{
  "dataset": "photos of arthropod specimens (BIOSCAN-5M)",
  "horizontal_flip": true,
  "arch": "vit",
  "norm": "layernorm",
  "norm_position": "res_post",
  "qk_norm": false,
  "width": 256,
  "nesterov": false,
  "batch_size": 256,
  "epochs": 7.9,
  "final_lr_fraction": 0.05,
  "warmup_steps": 1200,
  "adamw_weight_decay_other_params": 0.01
}
Rows from block 2 of a small image classifier, named by matrix and row number. Rows with one number belong to one neuron. Each number is 128 + 32 x the weight over its row's rms, rounded and kept within 0 to 255. All counts start at 0. Numbers have three digits each.
After each neuron's rows are labels from the 100 images, of 14848, where the neuron reaches its highest value: "responds to" is what is common among them. Only what is clearly more common there than usual is listed. The data: photos of arthropod specimens (BIOSCAN-5M). In brackets: how many of the 100, against the usual share in percent.
# fc1: MLP up (model.blocks.2.mlp.fc1.weight, 1536x256), inputs 52-103
# fc2: MLP down (model.blocks.2.mlp.fc2.weight, 256x1536, transposed), outputs 52-103

fc1.590:089114123128154106135095119108145115136148117151192124086105083157122220131168132101144196095150099119137161159123124150127096180144131156111149122123134109
fc2.590:172169132129102152053149167094136106099071127166080124175126159106144152102116069205138095158086122169141148118138110105110120138138108144142157121152090113
responds to: order Diptera (72 vs 30.7)

fc1.512:128140111113131164181134167168174177113106097108093149128049163093142167182085137122118121141045140067118139136050110054155108186106059146102102062154112151
fc2.512:143088160112158160087163118078113134137172162069081061120120122166104199133144151130150122094134142119140145123154138133134113125127120073151122121128150144
responds to: order Hymenoptera (78 vs 20.4)

fc1.61:130134113125134161174142115125120180144132147129112160134139138139133113143114172079130050133127145139156141059139148093140111150117097205146113140035055151
fc2.61:112119166141108118139146162120090131118071066132096206072089139137123127084187083149177158150071131149100098219110176099123114142095094117132102119171192133
responds to: order Hemiptera (58 vs 11.3); family Cicadellidae (34 vs 1.1)

fc1.604:135083112151145107163128171207151176124106091147122106104141192166068118132174152157138153132110101161081095113094086089135138156152109124115101163133126177
fc2.604:094145129145113091104133078101183138148139165126103148114186051091085119141095119121177122088150159089143108141175130168157096083112189172155087161171117097
responds to: order Coleoptera (97 vs 16.8)

fc1.8:130192077088097130146110145135104145148156128105139149143090066140089134112124106102107089133080091099163148139121129119165209205142183114037136128162175126
fc2.8:086086166173180103111153188125138158114139075166131098138087148095121148137111122152152102146135146087176144132083078092122046119124079115174141087082144114
responds to: order Hymenoptera (60 vs 20.4)

fc1.327:161154103113133091090147150116119214114103096153067147156091085149159048086124122144084180148110121116115104105164119120127096177152106100091124140170117111
fc2.327:164100119156180156145091101115083079120148117148120119103130122134099167131102078117139168135133195113176135134147182156152093139181105100119129109116134153
responds to: order Hymenoptera (44 vs 20.4)

fc1.336:179176131119127152166138126133132139128124154113109060156111090102089127162094136130116145147083130121110118153172101139105128139111077128166125126184107083
fc2.336:089157134116142155093126156182086118131145101081161133142167156200126127143108065186084149162102090145105134144131148127121128135119145125130125150088100158
responds to: order Lepidoptera (28 vs 7.3)

fc1.335:106197154094101121156134115138180135099074058162119170069111098116104145135168151140090113113193159198105107137136142132123098069169121043113211098099143186
fc2.335:106115105091177097128116157134146089116142109168108135137087121122106127164102140087076123180128080168102224118075106081137121166089103154147132146152135091
responds to: order Lepidoptera (41 vs 7.3)

fc1.464:116129138109089086151135124149079171141064124142169062136099088136121164105153102107146126084132168101072178119117079120138134137117180136179147152132143104
fc2.464:138089096069129115107098105125182094132147155147073167161072067081159117086141160163122096118159112150122081122090084089139105139122171131101152166124131125
responds to: order Coleoptera (60 vs 16.8)

fc1.202:128098072164136159153201152185109104083147146091204140116149102085147152129088071130093117177164086132106125143140128155164098180109138140127130200090109144
fc2.202:101123080073099077107097110085132133159182147177100126109111126137116184100142103092099107136044158105149111144155150156082095085076190095087138149118145076
responds to: class Arachnida (29 vs 4); order Trombidiformes (27 vs 1.5)

fc1.181:171176077094070113136084155117081119080123092140050171092107117144102153116124171127137140146100130103087110116127117104146110166138052120173154213185111129
fc2.181:141120115112208144106130168166087182113101157173141046132100094094170135148157065109132128200155151068142138152070168129173119094169110129155063130132070165
responds to: order Hymenoptera (52 vs 20.4)

fc1.91:078159126078146154153086116143159141128169192136172128087120144130112120124121157144161069075127166190132131151099118157110105090110122091141155161160133127
fc2.91:176130109145059144170131158151126146122130163148129074143166082047155106170157196140073146154096085108134136131116168070145122132091158122105077110096094159
responds to: order Lepidoptera (26 vs 7.3)

fc1.726:165111136066110137215099169124127198122162143120104094103129127111151090128182173104135048111120102108179176105149186054138099180163108092139102130140117142
fc2.726:102076126140080108095161104107124086109162141122148145105163145169100151138106111104117155142145176105125031128123151113136155085136124157140149080114106115
responds to: order Lepidoptera (33 vs 7.3)

fc1.330:120163117123155153156128095094081200079165111140150103089144111170163149114132137156072146207113152135149126104118192132145108145196141155102170124070150106
fc2.330:154108144173153064118115161078172139169092118097072138174038103078118134124110119090188038137129126205116122135088048139107116125099175125123066110161162142
responds to: order Hymenoptera (47 vs 20.4)

fc1.222:156112128146176119098125124107149173111086089127100090120130138079138096135111188193148160107153152087143112173035125118160127145139139123162159094180101158
fc2.222:162105117144024141156179123177169108146127095129146140140098064112079151164164117125131143140081144137122152178138143126118089112187162162052079116113123149
responds to: order Lepidoptera (37 vs 7.3)

fc1.43:083095095070176057118120141124138077085105090126183110134109162102103120141080097129174115149159175156075139151127162148129155117164151181143074155119089149
fc2.43:147130175142103138105109141162086198189144160143110139149095087092178143060177147111064093124102145141157045097151069122108167146091068112183135121151188107
responds to: order Coleoptera (79 vs 16.8)

fc1.588:128143119138093136146125110109121104039157118145125127071091186144132162096172102122103156070149133123086127112133045117135148119141062084130127123141101076
fc2.588:092160123130122113126160174072175151142132184118089158119137112142107148158131164132127058134196100147170122078151177162126178131147102133122156109142103082
responds to: class Arachnida (37 vs 4); class Collembola (33 vs 1.9); order Trombidiformes (27 vs 1.5)

fc1.394:164103092083140126133099128207146163139151176149134111155087138149117085128111134130084081148116138166083136103125135118077138142134071072121125146128113142
fc2.394:117156097115059069140124137084119105146134144122095192087132056099150156153112180122137161106160112144120131152076160059184139113135140176148120076113167119
responds to: order Lepidoptera (31 vs 7.3)

fc1.290:162147120125124130132122182096095115146130140128103098142138143124149108118112130198123086149206162116049144171155109113128114171093132159097110184128107136
fc2.290:186178129161119149125060162160134167161111175148136116119144108065173097122123114089057089118128136118142061154186096169104124075198088085092100063146190077
responds to: order Coleoptera (87 vs 16.8); family Throscidae (33 vs 0.8)

fc1.399:091168132125137140131146186171126134137153166155130131106096141157146183115143166119165161102167171098155127104103106180107138078062184054114175069121133054
fc2.399:134134119078104140092166127124133155114109160098098125129101095134109120127152114107137126098091162126184186114130116104165129192079121135163090117086107106
responds to: order Coleoptera (92 vs 16.8); family Throscidae (58 vs 0.8)

fc1.36:158135102128127103079111113140157167101151141051176160154118134122138080105054148051128118089184152108132114128188128104091181117193061148095125087165143159
fc2.36:107137092111106120121186153161083128110103086157109129086151123113100096205151182169146196154101123141007120167115113109155137098120165118131149163103157212
responds to: order Lepidoptera (30 vs 7.3)

fc1.67:189140114115082081186121111082155114096085225143162108127169124138109125142078054103132103153154201178172067173112084157046123170137073173092097148134140219
fc2.67:086158096210104135044152111095105085087112100099114084099053139091181168118136108104089159105136126118140145119094147180192106121129217137180113093146159185
responds to: order Diptera (70 vs 30.7)

fc1.666:185084142133141085104112142150099114070128076138080066149156142114091122116098175114152162109203116126178102123075109103090138068139097109125084119120121122
fc2.666:108111133141117139162159077098179155104108127158109133160106125147126102131139129143132153104084151119120155116158106165164164132154081131160150131104100196
responds to: order Lepidoptera (62 vs 7.3)

fc1.454:168175121162054132164116146183141166133087077143148122134146126134119120161179046112135156155190114101060053108095095091159129141115155181109128131122204133
fc2.454:117097171121162135094123104125108132169192100110150157124080096082164115089063166118121129141094129157122133140194110088130107132082109109131097141130110091
responds to: order Coleoptera (87 vs 16.8)

fc1.159:111174105110117122091182147104122116152129095102089133098117168129119047167067073137071135154136107107108101141140092206150091064131114132157087110129153160
fc2.159:126132093119121139112086148114148114118123146100064136121097093102117145099183131067149141115208165170150094136130132071097153128094176163046142124090146092
responds to: order Hymenoptera (68 vs 20.4)

fc1.606:082153063154128130091116138106154056176134133128078133107130183110157112164121107173135121190176065139108062159084145176138174149141104139099139107150147133
fc2.606:192138130119143069153094084130074143085113199110117121131134121158124125050170112127087120160089169164185167084140139117163116119110170156143161133135126100
responds to: class Arachnida (36 vs 4); order Trombidiformes (25 vs 1.5)

fc1.582:148096156127085172099132133203134186106163095098149183115155114118162135134127148125080133130140118174141121141152082145108067084145161171099126135121187153
fc2.582:148196071169146099119153106056119139112074118088053102109172078140097115142072173090111158108058108089140141123094150161130117163125132143130092145139146120
responds to: order Hymenoptera (62 vs 20.4)

fc1.352:108097168122140135095130150112191156110082097070178105124092142156173175120097167127112138107157107149137153108092137082108081100147117171149098091100098191
fc2.352:112176073121133063107155128086140122057159109141093100164099111179133127163168084089141135153134153154091072123149098099197164118141130090074147123130131109
responds to: order Hymenoptera (48 vs 20.4)

fc1.230:126177168078113122176150182140167137125112176165159126149171165100114125111146122124121115166102131125105179175106121115159174148148150123127105116162084135
fc2.230:109131130142092115109124111088061109126171144067129099098111099176124115196101090122078076142158119133209094121075170147127142121114130131113074119098142139
responds to: order Hemiptera (34 vs 11.3)

fc1.371:139137153161062107105167160138128122131122098159097192151073123133173149114130108137119142112105161083075143159073149154106095176117159147093122072158165094
fc2.371:191139101151160098151113112120112169101153107065174085108111111076110092120201129125171141142146097104148076133184117077202128161097138146142173055086161180
responds to: order Hymenoptera (42 vs 20.4)

fc1.427:124132047142133140121091132207131147105059165132142112141188129131111132096129099089126142126174122057166155098141132110171119139185140117125098127130116085
fc2.427:169144133133091140130119183111143108145112086098128090091162101144089165141136095121183183143054133174119157199099092116103131111134071165051130100150151113
responds to: order Lepidoptera (26 vs 7.3)

fc1.259:114114116140146138088163081124162100124140127130092101112126113138108159096128074106125090064133110201145118148079113176094123081118118149135132134135141144
fc2.259:120141180155095102126115155078113178060154189134169163073106144105069073109148071153090146152059123127166106150164152064063153145109148118161116093130125135
responds to: order Diptera (75 vs 30.7)

fc1.740:131168138123099128083072142159129144111164093112083101145090159106155120137087100119108134109126145143117206150104117124059093152097143083066157085138152126
fc2.740:157092133091117107081138102037129130107097100154141083067109083150055177148090108129141176069164118088151092169104134030133102157157173153158110157108158155
responds to: order Hymenoptera (49 vs 20.4)

fc1.60:126131102122149100152185152171099113085156139073135178127137147093176115137117175157134069131101139142102167130140161138091093077110192124130147043134141161
fc2.60:121151096092093206093127064100054100137119138128102104144163150128118143127117116107096160131119114113178106060090116146165159102120084182137102119102135125
responds to: order Hemiptera (53 vs 11.3); family Cicadellidae (29 vs 1.1)

fc1.44:125134112139165139184118095128141122158166113153136122102125138086123139113118064086165152188185099072138106102104120138190093096088115145140137131081138143
fc2.44:143083159140122077160162203107118114084101122089120102132132185124071116134124196123126177140101146098130152177122074144175089123094128140079136147159117123
responds to: order Hemiptera (62 vs 11.3); family Cicadellidae (25 vs 1.1)

fc1.719:142134082089133128107134080096103095119096132078099174105119122093147118064146121152101123083107133115137160133194216153139171182102107103143134129143190076
fc2.719:159107108100147138130125149144142133127058113169137146163102128148064089209103165150127149167149080133100192110079134142175121106145146161151154146093108074
responds to: order Lepidoptera (34 vs 7.3)

fc1.711:157105080110187099158140126192095125074170124103147139165138145167127148102126061124077067162085115167118121136034156158145142116092111130150143151104102144
fc2.711:136161097161074118075159183100113075165180159130189168131137135127131174131149197159101098111141128098128111098124105078095148128127196112115171104104106190
responds to: order Hemiptera (74 vs 11.3); family Cicadellidae (36 vs 1.1)

fc1.56:057080107090160138098148109105116094106101145105081107068096072166101123106090063128070082149169096104144103155168160121145122145127078094159097186094134138
fc2.56:156122077132077135117139146104114093130157166156132095096102145102138161157128116062144093142095137175135187201158106166115075158118125094077111136212156159
responds to: class Arachnida (32 vs 4); order Trombidiformes (28 vs 1.5)

fc1.381:143125125132117157048127088203136171117155128171112157098116123147100090120075123124129116096092171182109118152160133115202102123106091148070143161169165113
fc2.381:143114163107183099216153148104167131142092139139153141143099090036084085139110207096098109147119146130126084121113164145101107138183110069191098129098143141
responds to: class Arachnida (29 vs 4)

fc1.291:120128123086086116114100098105133143067110126168078120091152136105135116146123100118141111184182052115157161126113103088095120104145101111123108122160140099
fc2.291:127105181120054106149156143105124129120145127077228140169125104174158077084115138086068099118113172154137119114167158138121125139195050126102133114178111152
responds to: class Collembola (36 vs 1.9); order Entomobryomorpha (25 vs 1.4)

fc1.40:175125111126142121155060167135140132072129111126166148162164157168150141207162171118113117094143116088080213143135153116141148114080189143121158126129105076
fc2.40:126168104136160176127158130206128019140044156133096101150111074118095097146147070201199119155200184119152102171083095098091085216069121115162101143182105118
responds to: class Collembola (29 vs 1.9)

fc1.628:156174113123140146092130161142178174146163112148192175120081145101182140094136171154089153111143105148085118119140084116098134181191120056124148138150114084
fc2.628:132116153124140115102152134143116125129131107071146150057138145159105146114137123118112116093099162156123134162186171113150167176142109135154074103078146143
responds to: order Lepidoptera (35 vs 7.3); order Hemiptera (28 vs 11.3)

fc1.21:069168063116179163109163128145136087166136102172165131132150119151097163128090176112149141138135097107103120110151106115142090080165146046090110117125113103
fc2.21:141081187104183153097090149156055135070191134112091148096110125177124076119172072130071142145096106071156130092102149137119163179136117134118125102073157117
responds to: order Hymenoptera (42 vs 20.4)

fc1.55:127085096131111115202105119127119079109124085157098100109154199157100119149117144091110140077095136144128138136146129151072107166169080134183109116144092099
fc2.55:137150115153077110115109091130129140130108196151083176148115093119129087117135107121156109080179137149180092121136084140132182144125101139132122067116112172
responds to: order Hemiptera (67 vs 11.3)

fc1.600:067115119089158070169181109145209132133112134158069141122154158159159163049186133109125125164147107176137084136120155143176109084117141113150157100111138078
fc2.600:180155166097079202082133173164082147175157115082150152146166099133107171150108132139171083163100112128147163149154114104086087127090074165125132096151156132
responds to: order Hymenoptera (42 vs 20.4)

fc1.35:140152118075062114116097122149186107191150140127128126111164093081171164173126162111100164123194121089128085151138140147097137100134087100156097197085149096
fc2.35:107088068121210184170170107104082094060090159178122144126130110146121125116110110137101102180096176104137125149113118111191120101160117123129134114150156119
responds to: order Psocodea (34 vs 3.7)

fc1.466:146111150127084157173179118142145112103065112131094192110144094032121171146113163065178166096158155138136139133127180188118138107140104154138106157099169135
fc2.466:136095136164155140175112109099156156147176102165057118129052098140125167215174133104167088132098109104185170134111121109153100154174097100134167142125184152
responds to: order Hymenoptera (49 vs 20.4)

fc1.197:116136139098175128151099103156181092127112126109155173090147170149129117105019147088097159195124094136147124148162142123149138126128082175154131152141096130
fc2.197:127124147147114099212095139103064105149164131086198145091132176156102151099201119109116128170111121101065143133049145147116130084144160097092158169112097166
responds to: class Collembola (25 vs 1.9)

fc1.403:119125144104150129065171151102151147103149159098189065122172114089092092133118056113131067122120086107101096129149132106135068092112137131054153183045121146
fc2.403:111143132071170144165144184129115113223146204128148138093132127160184148106084156106125096124099087108078109122111163142138164143154152128112179122138211128
responds to: class Arachnida (45 vs 4); order Trombidiformes (38 vs 1.5)

fc1.521:122148144058145140108106167094101148171142141126092205114123147141187104086078148120120060093207166098147116132161061192160134165101100113119123153112127123
fc2.521:067134064120124140167146130145152144120138185101125102154119083060087107156142116057122154164149081098107136088137139121147161196144125107070161153108132113
responds to: class Collembola (34 vs 1.9); order Entomobryomorpha (28 vs 1.4); family: Entomobryidae (25 vs 1.2)

fc1.58:171157157122149121138145115169115162105161083183170119155118177145134197170105106141051115128177129104192185122130096180084171163179113138106154135170092129
fc2.58:077143082162128098157140123089134115100134115172186140079180140153074092110091129159108089097158117136092087117175176140163071131078119116123117096130158108
responds to: order Coleoptera (64 vs 16.8)

fc1.355:121148120107093157122143112123102090135097109165137159123133110143153109130157160085106144118164118142200158153126200099114116196144073154148133127161080184
fc2.355:085116141166131100163150117151182108138126171103178107151145146114109104077137149174127172106080173113148081142092093158106156153160059095167148132063138112
responds to: order Coleoptera (83 vs 16.8)

fc1.709:092151136167150118153090148148166088150142081114166162133130149124137141131098218150126199121137141167115171153073148119127139117156130154182113096124148132
fc2.709:159106121132137083120113119115120092096130138140086107164079066145088065150140109165110051168091102140161147171154116120119178153130111138113126137116066195
responds to: order Lepidoptera (43 vs 7.3)

fc1.746:174113178136149023178165147098116152123119129117139120103150122122121120171079150155150125080177204107119148132155085106131132187080108135178151170092152180
fc2.746:099102087108124134128090081120129112128070159116125104128164163148158090153140104077067123146167112118162137064150099175082073134128167189051090125118106123
responds to: class Collembola (51 vs 1.9); order Entomobryomorpha (36 vs 1.4); family: Entomobryidae (27 vs 1.2)

fc1.755:089184118122124133128111114124159134108116132164070105143085132159113109122168127148104104120095147096168129105106090144140115126133162115139101128060076107
fc2.755:134115166144127099151097073154113089126117220185149143155072178137156138142121103182101106167129122154144087103150174161124061133106124159104091093149134125
responds to: order Hemiptera (63 vs 11.3); family Cicadellidae (32 vs 1.1)

fc1.754:128139150156153131163158147091145111169115123152148145144132080077113145129101143060143055162076113161133143133177126142096160149116047142128161110106118118
fc2.754:098118139160119151082089089098105117156105146128152182123113092147214109114124129148133118071109151106160147109186111115149057165113129150135173118206151181
responds to: class Arachnida (27 vs 4)

fc1.707:088154124148139117094101146090126159131074157118135101122146080138153106100190160107120142120124168076096135117057157104071114134146107116143148120119170133
fc2.707:138172177155120107160121102147212135147125132169129133174164101116096052100189092132126119144107138203101109115109069137147128161119105144106177130150115174
responds to: order Coleoptera (50 vs 16.8); order Hemiptera (29 vs 11.3)

fc1.334:100088134093132134113144077131146110121123136140112190120098133162106136159110190143156172129181121112143112179128180163116116134092045130197145092196133077
fc2.334:163150058112151171179105138121130180109088159118108127093106134168073149127119156198106181107099114140064171135143127102125139143164127129071159105121093186
responds to: order Lepidoptera (48 vs 7.3)

fc1.708:105126146144121098128189111148091074102170147110050105120163152097130093124109106131153153100154170156120107113128149121141146102152161152109112112133080207
fc2.708:126133135133124146156092123144053195156119146113096092138116118155118153163135141164108193142166094153196167058114181114064140109140148088121126106068147160
responds to: order Hemiptera (36 vs 11.3)

fc1.375:132120037142121148110079134106081138162114121111116101055141090157163149123120159146080148137143084161091154149129134078113101094150156076166103134134168117
fc2.375:126119160157188182171146106156128138121143134148133107174097141098109171091164108088118169136104101124201103073107148158124095129160096158134149160121090146
responds to: order Hymenoptera (42 vs 20.4)

fc1.640:153118172067120121142114146114132108137235108112113176127116085115102111102125100106214129087148179089189084104168124113171147139146111122101133177075126169
fc2.640:127150117158101204139144158114140155133086117131133082134132146143058153135118145155113189130079165179137125092135111136110119138109116102146107135154086079
responds to: order Coleoptera (95 vs 16.8)

fc1.486:095119139086045130063168133065180090069070078133135067123203122122042142125157105199150074107144097087136096182099107120156058088109156206176170124157081110
fc2.486:146094113158176133119133169147129106116144164135138111123050157135182118107156098135061078044060102125138129118093176132082164088130160106090158130103134147
responds to: order Diptera (65 vs 30.7)

fc1.432:169105111083154113113157140104171144110088092148072148151101148089136090151128146144149099161116103118119129128182099166120188123130115123164145080106107136
fc2.432:141129180151161129091087141143120103139110130109149139150141109122148147112163172083151074094155147109128154166068120111162115116164138099088166126158128154
responds to: class Collembola (30 vs 1.9); order Entomobryomorpha (28 vs 1.4)

fc1.630:164136102112089141104158134162136073142144121141156128153104126084140110124161172142138142107168033167159150164134119134155129063137099124108177137109081142
fc2.630:135115135153097113150110152155128182119080078129121135126088147159079113204087145174126157122105151138177136145119099149120146125152164111149087122131122159
responds to: order Lepidoptera (34 vs 7.3)

fc1.328:144044075134083095084141179110064089119228123117075104102151139142164145114173175142071144119098091129116118192105162112165139120138093101135113150172116081
fc2.328:128157220106147158153146138133210145090076142140100133120131131113089094068150085136144125160152133163083141175180122162095149046124152141030081155126153107
responds to: order Hymenoptera (52 vs 20.4)

fc1.196:112126100153108174115115118153177152104163102115124137174090128172133111159115148172164148060118103120149090070150083134136102120127128151136077171129079123
fc2.196:151153095192115140121166129091143102132106140087097124098167136141161100173094124148150086156203069166141153131098131123076116170166170170178126126087179135
responds to: class Arachnida (28 vs 4)